From a checkpoint of a small contrastive image-text model.
Training: normuon at rate 0.007, 16500 steps.
Rows from block 3 of the image encoder of a small contrastive image-text model, named by matrix and row number. Rows with one number belong to one neuron. Each number is 500 + 40 x the weight over its row's rms, rounded and kept within 0 to 999. All counts start at 0. Numbers have three digits each.
Before each neuron's rows are labels from the 100 images, of 14848, where the neuron reaches its highest value: "responds to" is what is common among them. Only what is clearly more common there than usual is listed. The data: photos with spoken descriptions (Open Images, Localized Narratives).
# fc1: MLP up (encoder.blocks.3.mlp.fc1.weight, 512x128), inputs 0-127
# fc2: MLP down (encoder.blocks.3.mlp.fc2.weight, 128x512, transposed), outputs 0-127

responds to: text has "holding"; text has "wearing"
fc1.438:501502427493512482501500510306482469501500502500475492565603493497497495566506472500504494510430498498435536503544500498472495546509506500491490504496518483500629499500500503431478500500539509489508460530499500549549500500510500491504500559484499500461505501500498478473496484502500496509503547525501512584511500501458517504462494500501607499509726501501502524505428500489500497465463
fc2.438:500508502493500523498488504646499501500494502500486521496399523546508500500506510507543493455504517500502497531488501498541468499565504493497565406501448498498340479499453496557576501496500501528527503495501538439430505499563502499500507493500471553529493497518512506499501453499500501497452477501500500371493496493503495499501588501512472503524285499513509457477453509507496498520496

responds to: text has "wearing"
fc1.206:499501498507496499510510514539489529505486460487657517563545624536501498498500449515509498470496501509501427400504500526489495503505501467497466499498498499500547488467513649490501498424500512490523499499499497520500499499499466499502526509500589504505490500547506322490502499595503502546520450490502594487499500504501500491500499462507571501544501471620464494451504492521502545502500
fc2.206:501576500505484491456499489512499491530490505503489494495500508478499525500482580497514496508567547500486498494481526504417499499503493494474501510360505481322466505500503506503477581442503501557497547495500501481522492504589390441509382498513483526504497515503495499503500523530505503497498636515517490501482501499472497499498487372510498483479494372505546500502565512483502501500494

responds to: text has "trees"; text has "sky"
fc1.160:500500499548497495531388509499500479512501497546501497501482456507499506508500510467500526498495505499505501501496503476509474518504490511494507495470629496497492519498500500494556454448494499452533505508522507492488524495495507510592499498511499539505494504433496382507497503437418634502569496574512384599500501520507491483282503499495498463495501500503494482501502500412500490513503
fc2.160:505498526503518716500500496496485503500509500495499500464468501525500504508534498504490487498510506510492502501503524493504498500444497500491501505524511501502498500501500461429538396501509479441468481524457492457513497472502514491500506504502507487503541508506476527411499552499521512492500510500495554493490472475500504528207500488500500477475476520497477584506500475501501496503534

responds to: text has "sky"
fc1.52:467354474478583501522505501486467495503501500408506502505535428487508442550498408504498478516501485526337487516499500503466495500504483578504454499499511481498498508465501491419567652588481504530512471508501500499492498501500517517493497396500490549442499544422466563485521504494500502462501557401498508481515492501462473486496520516491518489499513499431501496444501511499497502502501
fc2.52:450486524500497465501497485498459525531503501500503499500481428495500505509498502503496498449513495502512323498474507501500505498475500492488495498502500498500500500647501487500499506500448500537472501501498507502495500508423506513525580471500427472503538500504553498500515494507508529493502472500519497461539499670490492494499490496501499321536558498498671501499498447503498499506504

responds to: text has "plants"
fc1.354:502505501524503491497499502481501498583511488506500527505448513531509477456502449470482484498500382497470500476527498478507487372500499515566486499501495498502500499501483507500499472503502466504495545502505466470500492538500505509507797497498500478501487501501354542525499501468412501475440498500546502511548497497502503502502500501554482492501527496504489488504478498499499470469547
fc2.354:473489486501443500494503421499497482524507498498499524496517524463615548438580500506492501492493520508496458506536507495502489508492501498481498509570455506512486500497501495498577501505499493501480498499500520498395461308459473503519508509478505470466544439503499502538474499551358490516590502501505501519653513492499477505496498500500501517460499493547500501477478503622553521567496

responds to: text has "man"
fc1.171:498513496504498501500524515509492510493499493493905506500504488504495497499501498494477500507512500497531500415498499492519506489505499497492507491497501503542495504500443502522523501500465506487506471513490433505500495477497501495403505503492496498515501488500492500529494503495500502499463506501505504502522508493488495500501498501484501501495457495510509501500498502504493484503503
fc2.171:492511503541496483513498455485495550492483512514251502499447494511559500527514494538518509507498508502497432500493476482500528497499508474505498490507510493502631530532634369547503497502466494508465447500501502484520491498500494523498576501499498521500480500510496524505486501495478495493562477507498455482510468504484588516477531497508483488501545500500502372502504423488534509458470

responds to: text has "sky"; text has "trees"; text has "buildings"
fc1.452:498504507500497498499498502481456504492492484480503495537540400495528391529493484499514515557503499499512504503505500504516541453499498508494499501475523500497500502499494500500577520502308394490504446511497550500502492504501501502496421490500500502499507484305493499450500580496499500490501500450425604525527512507503432497483518506498539374499501506496510506472500504501500505502586
fc2.452:473499501502451497495492451498511496610500502502510515498541493499507299526502498475492494423515510500498411518500490480488501502506492495541494369476503510499472502505503501497504501496423554500501409503505536499493497504500461498494430500494494608501516500460499578513503611515500498500501504523438458432504506567500506498511495534542502327501501496503517500489497504506504502475513

responds to: text has "plants"; text has "buildings"
fc1.20:500514501482506406495504500500442484525491496493505503537445579501536501491499500503493443500446578437502496493500395485567471388503524499732507500511500500477497504456465492472499506500501491502500502509504497367515489388504497500502493499502507497501497517507417512657503486499507490499510509500500546499541521522481506501512502497497499496500500504501496565485499506502507511489497
fc2.20:515500674500497508501527495483487500498498436512501498507493496474497499507503490500501499484499502501569498534505502486514499500502499501569497497515499500505468497241497493487500498502454495498537497363501477480500499419502487500500502517500499501488500469499500501545513511566515498509500501532447487499488566548497502504466501500478559502566502497530516340460502498502501494487499

responds to: text has "people"
fc1.10:501513501497545501500484510496500497514501487504511502503501492511409490500499500503502443470492499493503501624458445500515519527511518503489523500499509499499470494499502503443499493503478492500492529498502520466483495502501502518555506492518501515577505505533500453499499500474648498441650503499518477473502571479500508502522493500508479496506436516507259512495493499498500501533344
fc2.10:502373503500500478497503495499501503503501456487501487499581500562501504492498437539490500499498572504502460421550418433522489472509548495532499499498500495584493503466517509510603519383530493490514505474511500505514484506512472499496515488475528506584500507506500505447495501498540658494475454480503505492512395503460496522492511513500500508512646550415487405490499525469496550499464

responds to: text has "table"
fc1.21:498478489501504500545485480510498551485513502485523544493548500493528570502492497541400501512505498504499503505437537503500497299496505514508506504497488478497497501499512494500317492504511495530543484522501506506499532491494500407500494531483492525440484499495578501509538499498481490499514522487446530501486511387478488496476452525528496499554456432540501506486513555594361500542512
fc2.21:507490488463604551445513512514483494497474475472502519455518502490556471533489495497500508500332498477501501499586500502289453444473543513511573495456510466495536501513497569484463500462499488496505501492514496476498502501499521360500516439501523500499503510501476503503500501500491501561504515501499516507500556635546498488500520510500497506500501499534488497489501542495557412496507

responds to: text has "trees"; text has "plants"
fc1.467:618474529496511511504504497489503501534495489500505497508495495496499488503485505499508501540467501181500511494518531503558506510501499499492528500577499528475479529500522581499497507501502476498438505499500503499502497486501510426499592529499501516500530468511525468504517550475500490506502502522493493486486499491503499500499456498499521494470487555506487500493500593630498523500506
fc2.467:499548498496490484497413501505502501353479527572496463495539501497508509436591508555505500507469498574556500500419508514502506496497502493520403513497476465442498500502485499498474428499537501504498504452524495475495498502443501527521504484494486378502587457453365527500490503497518480499517496522458440507499513504525513529493498522386536553507505502496509510657526522542484489499498

responds to: text has "grass"
fc1.84:559521499506487497483512498502535498493423501508401490544490565500497495494500520495481500453498500498519495506527509507498545554565507491499501451586501517500500515511476504499494500465509444533497494499497502396505466492498463503549491490504497586628498650477481472368494500514334510518545499506501494492493474499486567411495606499499487504504530505499502485500417501496515488519510
fc2.84:503505514501496506498500501510497464512499499520506500503517496515503451506507501522493500479281499501502502531479504499511503475501544599499537481499493499501508495503558489490512500505503491505499523501391460500510433501501508415508498441497498502570500459500484500497464508528495512568501474541504479511601477284547523521499499493494500554499486494501488373514561497498505482497497

responds to: text has "sky"
fc1.465:511500505500497462501495531507626436509499500523497490500498496495500253403555504516519403497701499501485496497489499501505500497505620502497567502506489489511492467514506506484520516495493497493501513510460503496500533501502500489502505497530497470504503502563519517487487476590481505494500478509524497464496465471513499514520497588523505499497493502502499477501461500500504524514503
fc2.465:503473500499467494505500651488502494500506454520497501586502421473505474568528497504463501484479388501516500499504510517501494500510500498500537495499586502506502496488504501500494446456501541504496514500525518501502440498502510501488504505509508487501501595469502487413506511497497519508499502505440514501451494500515508497509508199500499497489549506509491500482504477495471521500508

responds to: text has "trees"; text has "sky"; text has "buildings"; text has "plants"
fc1.230:505522517498527501490500505500492485499500496515503502513447505502499419499499576504497499461497522502500511501500479482506483520493500500592515500500497497479501505537488496500504500481504496508494500477503506766574494505500535499517500500505500505499524499500468501783507539490510501493488486498495492500478498502506503500500497477426501500509500492487492527505498500489459497480504
fc2.230:517508493514497538492500502494498496495478501425517499540455506477458498495500498530501468512552520491496512504147509500521501496506498467501500495486500447496480505503499487508488504499500505525519498483500509478500494468497493497490532504497510493517482502481397501550484504505543501500537502500501512496503500502436502365545506498502500498515529500495503466497503512497473567526499

responds to: text has "holding"; text has "man"; text has "woman"
fc1.442:492425514477493481502379644532310458500505502500492493493449488561568492407477508485506499523490501502504516517499514500509497527435497499499501472505520481523563432484498500500500433403502501486465528548485493504492502497449439513489486566543505502478501500516500575547514519531497496432506484546500518502494546489497505489521470479512513530494514492502500502488498463666525501498517
fc2.442:404511508544533507477499491535463406513497509516430522521523500505428500502504496500418613473538497336516670523531468447500389490490485496500496513503498501494503517422506501507498503569504478527514500459507496502494485499528628497500498495511495514513478509502503494555515501499491497500499563504521497500499493487466622496498499501471498566467506496500481422504503491499467501475484

responds to: text has "wall"; text has "holding"; text has "wearing"; text has "man"
fc1.472:497442499498476495504510535503499501501503492510496500501505498501518486483531488500499484501498493496489423502499556501496443504518444509437503496500503498572625498493457496546719505488479450496562502501500498435510500507500520408566602534530496447666501500529487500500495499498490530501482434504505491357477500472534499513499489500448521490500491490501479529541499502506505508501501
fc2.472:487518559516395575503512422496490500499501496367346487514508564499507511503545497479500472550501500509488658413500487512491500483500506496452503570510510414502434509516504498484549539489497500494495418491595501487496527500504499506500501485517501495467509499519500495568545487500498512492430538501492499603493504529518536508500509497484503501462444417410517504501494491453507494500500

responds to: text has "grass"
fc1.347:499463500500511455500500524489498498509533498498530494502476499519481512511504546503498498507504500479502509589503500486498636319507436503502503506498503496499490500509483304497500493490499491462498480416502490498507503334499493472629484506572500547515492393563495500494499470493503522443511504507502488504497481477522512491504502496505527541503490504511471470538498499509503530518507
fc2.347:471514501503545504501502510496496544584497512576512497491517409510499500488494498499523499500460498499502482502494509499499491496499523468472506499498514500572458473470496362520494610515449500547503517518504439517494406509501346509513460535495354498502501486497481500371499491511416505511501498503481500509500539500500385481463502499507501498509468503496503502560511439500474382520500

responds to: text has "two"
fc1.133:501500499496520496500514535112500512507500498502500459505500501500503500501508550479503499510546507510518499493501498499500519499498499485512517501562498498500374502499507462500503508500493493495491502500507504490528502502497491462498476478492499501500508513500496486523528501486501473548499510473499476499504496493501501496532433499505487501501551498506480483498511548504527496503494
fc2.133:484544540510504501463488480776497509493497502521504501421486504452502476485508408470501507521505500503498511484460496522489487504500495512526518501373524502523492480500494511493489458496520502488504500535499499541432506510535488493570500499501498568581511442500500500504489492509485503492505497567503531501520462500473478473494499495545502509426386406501529499519494512502407501504500

responds to: text has "people"
fc1.233:496359399497499494495501501496498482495481479499378497502497505521498391522501540495481484376500538500436500560500506499504519514498497504483500496473535500494391506497501515494553501498504433504391503497505474487500624499522499499504490502494494588500513517501525500501506521504527497503570535498487499441497489504461501515502501539472505486500493501511304501473496496564498504499500
fc2.233:542318482503596500508510476443502499421500496498535494499481500509503489647475508500658499628501499519513500454492494495523476505502492487482482506501516500533501501491534518503499536499505490497529508498430490500494497496499500522499549488496492493573500542503496502476501496544492504500497438503508499477507507498491502501497499505505501385508519513514325497488518500476431500467516

responds to: text has "grass"
fc1.507:522432483491519440466506505498497499530500501503501499504514498500588504499532494481500497394437508564503496538497512492475499522496483516523501402464501539490482530487497508500522497499610486520502499497497492216500499496484631511521490503498499509513513486511545500497505501516491559496500497490492533500502507557403494490507501481494502562487548487506424483500484501500515500479495
fc2.507:502496499493500437490526498512484499493499512503572501514484498514480451538503485497560494495501497490439496475513495488503517330440514502494516569500506500502500495458575497429498512559491506500499500539498532508500499468443500507502486592528439511500500514500495503497503495729338501499502533494539470520501469499498485501493494511564545502490492498545389501505530499486505499501499

responds to: text has "people"; text has "group"
fc1.154:450452387481504486636495527499500503531495491487497501490545498506532497507520443491476295487498595485504498534498607519521504506516497496493504495476525496479445499510461501495451500502525501478444499503399497429500505495503502501521380497511499580482506511499542496489472512518510506500624536497497495502491487540477500501525503513500538500503498520505385500499496493506568498499500
fc2.154:486340454481497494494456479485502500508525495475501517504486529520508500485465497496628495472487504499433527497506490450619603502501498500507500520504502530500501416477583501552514504479489493471506502499498542500497485501500512547501606483496479548529501513492494552484505491540500519411501515530501501392474500517303497505501499502483510496513504495515388500500503499511501502499503

responds to: text has "sky"; text has "trees"; text has "buildings"; text has "water"
fc1.431:510441505494493463496499502508485504499507507498500504499387500498501504588461574556457497496506566492522521513496498500500587501498502504544504409504500484541486499531512501504493425522541501436445449596441556501526499470313544502501500503500511505514463499493504502501500504479504566501494491527509336512499501435492573524500498535450549498504504501414567458548501508507498470499499
fc2.431:506500494547460552500500506500503490551481497616494500388494524499492493507501499499456503499500502500509499499415494500584501500522447456438498511527498495492489496503512540475499489399499500499496489498501489508470517515612501518515457502521509492501505483469231496549518496478470504489502463480496509599513498544480531504500512459502524501420509522505500500520495523503460499581500

responds to: text has "wall"; text has "standing"; text has "man"; text has "holding"
fc1.285:476508509528503504598511501446493466501505500510301505503464482510501445499501500524415513472497463450498458539483563518500438502501411513501599500438490497459484489488500443427594503508536501473503503506540494500522513502517556498530505501499506500574496458500502492499500542507506546511500497494416479462504506502491498523464671518502506430475500486413496500530499504497455542500500
fc2.285:498505501506569497511509277544498476504531557501210483515506507496426556482505498506500526508576504501498455435497499472492501508498508504491424532499500499585519507511498459541499494497497495499469449431501507500498499522495504507514507501505510497503499501495534496525487502500492496482500492500508499466492485522499499502503494491499493513491503501498505495494476477508499490502544

responds to: text has "people"
fc1.177:427575494585538543509513511350494469485498492494310550499522488508464493500492461529393508365504497488489488516462576502500457501469412500495498509439479498501467505514500503384518480497499502502502487442501508479509513523502494544502506488502500559507614500519497500493490575502513499499510510503410493505498499497511488507500500500500495492499484499480502498501453426517489496525505
fc2.177:492380500501492500502507484637539501504508503522530450502461500511481500497500457506575492509484515500501452589518497503483502499499505502524528490508501499502832501507463509507500509512488515479499448499516499541520503494500526406501490474502489498512502498469497503494501494503498498491483493532506503421506500500490497513497501512446468500501511477489499481503506498508496503503483

responds to: text has "plants"
fc1.353:505501499505517515499509498496548497531500512477500499493404501501495499480500436497505491496502516501501493437494463426518499499522499498478370484500513523569496502491508500501576494501503280490509498536501502557523502499512501500511684502506500473499501500498317496501506532480500500528500499500489561501566498464495457496499501500502505503502502518503433500503468452499487500500537
fc2.353:467460510503502574496508499508484486503475487506508499536500502505494496314515500495496501479458520380502499488536509505501502493496519490477519466500499480494498493501533495494501495503500500566501494500507504475496474365514503502525497419395511511480489490502496503535504505528597617499510430453507491500545271507507505500484497494495490505468500504499514532506493513509520500453502

responds to: text has "sky"; text has "trees"
fc1.169:503503740498468500471502499500506491499479485502498480501491495503466432501485505555500500515500452369499511498491503438550407498512506541500495472494523499553517517513508501630473527466512498390500500501481484506489495496488625495513499504501535498494502379503505498491512537507464498509499523521502499497501502434508497527498513502512500488485510488500506382548503508499544502516503
fc2.169:450506505499499489501521527481496399499496502491498517501500509428498398384514514615501504535473502393490491461480510499501463500511498542524516488539429497500551501533500481503493499497503705499494511485507477506499500494487503538585501499568492525496489482353467502507537503482499501502520499440500491484499500545489499494555501497491509502544497476492527367556502487513505497499478

responds to: text has "people"; text has "sitting"
fc1.382:490442445500473496501500527500482500507495488500511523494501508525503501511499440494498180502507499504467505547458661488491499491501498499499506500502584501508501504500494496498501499500559494495479501514490512436500507509507501505508497500550461514517501502427502499477495502500495503401508550495499463494527436499425494458501498496498524550496501502501470500490499506500516497499499
fc2.382:501433469488469485490482483495500472528527462482362486500500499497516514467493498487501749540496463509403491519497497497505524500507498480521498496511550517499512500512606492508506510502486490556496502500496543521502527504522496516435505497517511495549452512435509550491503502498479500442500414507503495309551470498475517524516500500503514479500499520499500502549512486492513504507500

responds to: text has "people"; text has "trees"
fc1.23:491497382500501500445501484500493502513498489499433508512498498522500452511499512496500500493483499480440493496488475499503502590500501527497513499499557666471502500518502549476498503441433498526493535493456511675500502498496508505517500503499500504499498502554460448494496480478496505475511498524499499513500535568503508504497462475490495281534505525499371497501484499512512535499532
fc2.23:499261487502644518490476443494512520503500514354514497580512555504509492544533514516512386488499499517519499473480505509501469501499500485486465511401504547500494505500492505497503500529500493496504479536502514482530489499499502530504499414495495589536500507513484500502515507512500489490502610527500477500437543512492494500495471442450475500501505474469500492481556491526465500500499

responds to: text has "grass"
fc1.244:495503505500572493503500527493445498484562481495504501505502513506509489498498495498488490470493490505544513502494507495501555476499499508499493459516515485529682498483498508406522500477514469492537471503487509501495485503498493575503501504488482489244501503498489459505487498505483497428485491529521449500514499507491492585499606508508651498504554540500484511478499494469499500509525
fc2.244:511507517498503505483499517518519498503531510495522498435475498498501500500506502404521504416538480492498508569497525497506465395499465499492498501439441507414490486459494457504454505491472517511506500480579504462410535501479466421500525500493493531598502538466527508515493513491502495507267510500573541469496499495500493501502501468545522496497457344500500472468499503500521491521541

responds to: text has "wearing"; text has "man"
fc1.457:493523508496530481498501489496473500529432514492470441528688459480497508500493489501533461483498510500494538546499544507506498467508501560593514500512500507547667478503350491500476547499553500438489501519498501499510500500503501537500537500495502498564506514482493506499454500444528498512505481502455494497500382482558483504496470469505502460499496502469518499495500474502554473657497
fc2.457:480500515500500502501504499498502506501502487458376446472503514497502496503506493502500477501500501500499501503515498492498496499495505497499506503526493477523436503517483501487500500500524537490496499468668499473500873496501501542510501501502501503511505500494499494500500502502499501502496502497489495526498499500500491501493494496512501499500501496495502500510502473498501500501501

responds to: text has "sky"; text has "trees"; text has "buildings"
fc1.195:502506513553544510502507533502497518500501603502500506507501496471502513496500514500496506496522505499532499492518500502497500516539500501505498495505680492502499497500499501505499617502489500508481441500351499432479459496466499492456501500487507500501508500338511495518500502500508438501503499492506487497503455483494501501673500497534498501457512488501495500506500499498488500318499
fc2.195:498495499500520526497501475500493514506481432494498500517498496522509499501508500501497450491522506483504571477505498501473490508505486500601500500503497498492525500496501502508500490552500501485501299500486575514499476498497369500505484494493485498500503506404483434479530515499500356501507501557502467503494500503498432495632502569399560501460451498546501502498508497628442518506488

responds to: text has "grass"
fc1.110:500500485505572503500502503490621499592512470417482518452534458529503489499498499501509500476485500510487507468491483487494506511500612471480485491371774495478510498499484501500502501506494603551486499512512442500493487486499466541505502500500533520499497517514499488485490497498512512493500537495501499461498466503510501500508500496616491512512511476500437476520438498505533498503490
fc2.110:489484501500517500502502485500449505479497514499534505501500509530612505551511600506515412550487503500553503495500363501505500495515487498500509502217500478502501520524496502500500496499515500502504508501505496504563503499510500504497502509502502504500478475502474494530499502493491284480508498500500498493504497543497500501493495492465498497499500499488500503497496487504506500482502

responds to: text has "people"; text has "standing"; text has "wall"; text has "holding"
fc1.464:475445498503595487520500517479506488492553487486240506492502499508498468496503497520501512392512498517491505499499507500508498470501426498499515500478501503533499503539533459352506487495505509507503499382506475501508529504587455514504539405493499489504539502502502499501501495486501497492502501500464500493499490413496500555504504563501512501467519502505499571489493435502495448500555
fc2.464:497493519509494489494485480495519495477533546590499490501495502500523543497567496501491500629501502557500435507500502502490484500496518500461528497512494499557525581541490526523498513504501465500492496499510512501574629494514502489500500508496558490494470499446500494502510501511499495493473342528498514261499498511587489504500501500497540490490501381495500500496475455497477499503493

responds to: text has "wearing"
fc1.331:537499493501398499487454497497500450501524499500500670513497508479519494470442485513500508500484510462486582503498330496534498502646505503499502520491497504503504443500592515501403503489500501494500484500488505518501488503499539497495502493495399546440503477501501501495500510600500511496499502611455500505504497499502461511505564500509498500561503496500487500500499502507498539560610
fc2.331:506497501501500497501471429500498522495550499503507479483529494456459556444553471530500512493499500501497500500502500518506478500515497542547494507502500499511493446498258518501509508311500541559499511500495478423562506497496487517374479501522501524500452494543531500503503498498493505526505541493501503502501435516535480505498343493478501472500505505498503495532462499502500487495501

responds to: text has "table"
fc1.505:495526502507513511468540517501502500506499484506509587501501506491577517471499535501465526502481499601495502498507504477503501395480479496529490471488505486537496420503534492710452498463504499504535511504499501490503622500505503492520490403505491495495501501510521453508499497489498504460483530483500508456472484499506501493489425484502494504583492492497501499498527510651344465547503
fc2.505:439491505494538507518517558504477477530492520471503508455536539422468486512521343452499499499495522450498536500556507505509424443486571518462523486499499484496485505520492515449322478466498507501520482516493485490510494503508500499498583491470593501482469513486499499505535501497496543590502499478502497507498506574584515499482444500618525530495481447488499484592518491423596497484507

responds to: text has "two"; text has "man"
fc1.238:379504503514498457494504524500592482503542495499499499502553497510502478476500472501496213492526509458471500494507703502497498498500491520492568500528543505575573500486505497494513503495500486507502533503469501458503522499513500505500518500532497524507499503497471487501492509444500498489498503436496503448498499496503494484499430490502483466497500493501500498470510504507497503509502
fc2.238:499489505581498502497502497501503477554496502493389534502499449468566497483491498549452498546506507501494506526498506485290468501500501489535498492548501505499579502488503501528553500420502502519431510526518505482500551496519499444495501509422559497528500500493476539516502499483503413438505327521511473482403516494494530466502500419517500498500501500469484429500558478536520502500482

responds to: text has "trees"; text has "sky"
fc1.427:508500501480510450503492490500515518497499376508503515502497492373501427500503534507499500501551488499498475448550500500501505503499511506579517488503515500480502517521501497498501505501514523259498500514503528455499497499500491515502512480491480538502547500501515334500498501426495466477477515491547494497508609534452493596512477443500565500499503500501500495501504498542508501505576
fc2.427:506507492492506512484538499469503460502526492502504532394625500350485439500498511501495499499404393444480502503330504517502492490499468503494496484526535494501502505505518513494496382497488528493498434505511501512497493500488501512457500499525493491465506514363500470538504497455503498501495528503531500531497499500506511493544500506500498533507487508550507503521674500499527502502500

responds to: text has "lights"
fc1.81:586547497432495490495515504501498535494500429491499499504342648423495698500489516508513509534495482491512483496506501500570550500489504505455501435497477499517497501490496486454504501560499539498504505468500514503490500501583501498500473490497378449537499506501485527500525500557507512502517500416471504526506471500491507500497497371496497495474503453499517524504490515508502500447500
fc2.81:559494499502515498485486494502539569507500511513503484521497507501518490486518500493520534500490499502500517499498511503522508527494515497521501498472500500500499495403494499479499484498490499498499500499474507472505497503510472514500497501479502487522490507507507574460510487487509456508493395511397493491536498503504504496522555141558499499476499497502498492498502442475498501505500

responds to: text has "plants"
fc1.256:588500501502521502481500515496510548483497501484500501567430478502495507422503499527535500468501504497510512433492462502600495500498500500493499497518498506500471494487525468504480499503499462503520445486500541544523495354502497476562506501508498505490500500517433556613536544482760500523498505493494493479482502486511429503533497491495501504510517623499515496491506499551490493496498
fc2.256:518499506495521500504501500491495496496506487498483500510500500499492496234503519500537499498486500500578488501321499498500500485488500500501495498495477496500489501480490499499483498486500491501503497504506488471492500499514510489513516496498492500499353445503494502488500522529579502459500508491499551500499384501492510603552500504501499502515577599514499524517529501510461499499430

responds to: text has "sky"; text has "water"
fc1.275:505502494482598526474530509398552453547501396432502508493508394502622449525501502503503499565488461498520482499553490500500539503498497537460510467391491423470567496499525478506488513511487503502503480495524501562509500490497501498499472531500502508485499505506499505477482587501499499506716494502506471492499448502498515502499518505489635490454498504497504497499478522506473530497497
fc2.275:505506500495504490511501519526502499501531502496497500477500424498477504504495495498515497501513504505500502509502500499449495496507497500504489569156492503498639465509509500500506500488493499475499498490503506493495646500492451474559512513546513501512500505494506501503437499493509502495499528506488496439515499513499538556498508493479513492494501493483500504480508503506493519496480

responds to: text has "grass"
fc1.212:512491552582501497483508494534562498502538511375488503492494474417500501499529505500521501518485489596477515484499539506536494479500435500570494493480428482495500499502494496499446518500499498498498501500506501560514496398500481509481527499496498504563501428526615512547504498499437491500487501499598495513567493488522567501497460367518479499502470492490508489323503491520532608503497
fc2.212:494499507526341502496505501507495502477470505500496473510491539502498501556489467511504495504500499496488496501537499501493415541502498507443498497480498497499473510502492488536501570497508544499474605508487506497509538505617499498528504552489504678388443484486614500462503496493399507474495513496489540499506499508488533498499482598599503519502504426526498506498499504421500572474495

responds to: text has "wearing"; text has "smiling"; text has "man"; text has "woman"
fc1.474:499467504389499492521515503489500433501494499497491485548566566499499503498501525491569507485501494496500593532498495481453501492616500509507512486495501504456492510493500667575502500495492462494720493494500407511476448501480496502501501473499499482496495506500500512500493513521506471488499498508499498499494487501488483501475359504482500499500500500518507502502506454507620512541531
fc2.474:480493501441443467490495502486496567502493507497501512499500391499478502382494493568446513523499512498489476496498498504573494500493442513491537483504508508481755500493420499502503501558508495498487500499445519500500621511462507504512489500384541521500585427508465501436505512478497522499500509517503519499584498499521473500496534484499500497503472478490498491481457487510503501503522

responds to: text has "man"
fc1.305:509584490511547404534466499588530502730498500519524464503472500477501474459499530500504588485512495396490511383491497500516497428529496476502498526498507496551673443494511471500402498500494501509500518494493449500506476498505533507488501518506508490510522484500508498501502503482502491481468483494505507520502497506557508504498484525500502487453566465553500479491501503484450515504472
fc2.305:578495488517489506502500510482500500466501505504724503473499500514505502490663427500476479495500502495501467502500484410505604490504541493500502510556518499470361497500505496502491498484503503496598503508503404497489499491493598508510502500509496502498512501492479501632493524506458557505506501511487496498521510500503500512486490500497503482503499489503403502503500481501502485499531

responds to: text has "holding"
fc1.70:496486580491505492500519499492500496494548460515426493498508375532499507501512497592407533435500489468501514555500493500500409535501504508489451500488440488501480499505389442377494487484640538444502549507498438507538363510515500502503492555499590513501504494549496533507493504504500492593497417494501507556495497455494487498505504429514508493504500515449517504516497499493499510500500
fc2.70:457500484507494464504501493553483515498479501502504497495472500459476573382436575516557583508498516468463499503492504534498502571489499429497476424502493483508681502420410499502494518612473497505489436503498508556499506498511499505524462515476500494503518563507488494466496496446498472471508494526471482349500505504499498501496515534501484616533473485510511499595498503511518478500513

responds to: text has "lights"
fc1.254:503505503486566484493528498497499502499509657500500551509504530498494492533498535516497499485495479513499449489549516513502502507508492473498510487483576505498494493489454526500495492487501462503460507483504520478500460497499505515501500500504500467499488487580495491501502425638503337486518500498497516502573500498498436654497500330644523508496499498498501498517499513497531506526513
fc2.254:502494481375508498498529489494504506491497422467500505492509498455489548504503513470501528501407520492498569510498501534498496505501499503481501511502497546496497501526507512488502457694436492501512500515533494503500501518498563444516501504502503497526509478417475243470508394485498504486495491565485532499495500503504496512501499434496493505484501503507493518497529508494499503448498

responds to: text has "wall"; text has "man"; text has "wearing"
fc1.115:400494479505492500500502594534506512513431518502614500499591534482503449512512507448500501494532498501505500443501503542504490490500501502626440458456509421480613496494498610476548501459498482534510495506499464501504490500505501496500499510501503508516491498530501334569497506495489499575566497493506523487494498502506524498502346424475559509525475475502494503500492495483500522499500
fc2.115:487501501491413503503528499498499481643509505501498499501518503503500490534520611499487499430501495520526507497478501494501508448492523502485484510478515495158511513502503503501500496500447506495496497485500502500497490501498513484545501498508429519500500512487508488504530495508500509460497503503503492503480474502513551498500475505484510491489473484503502560517500499503498412523498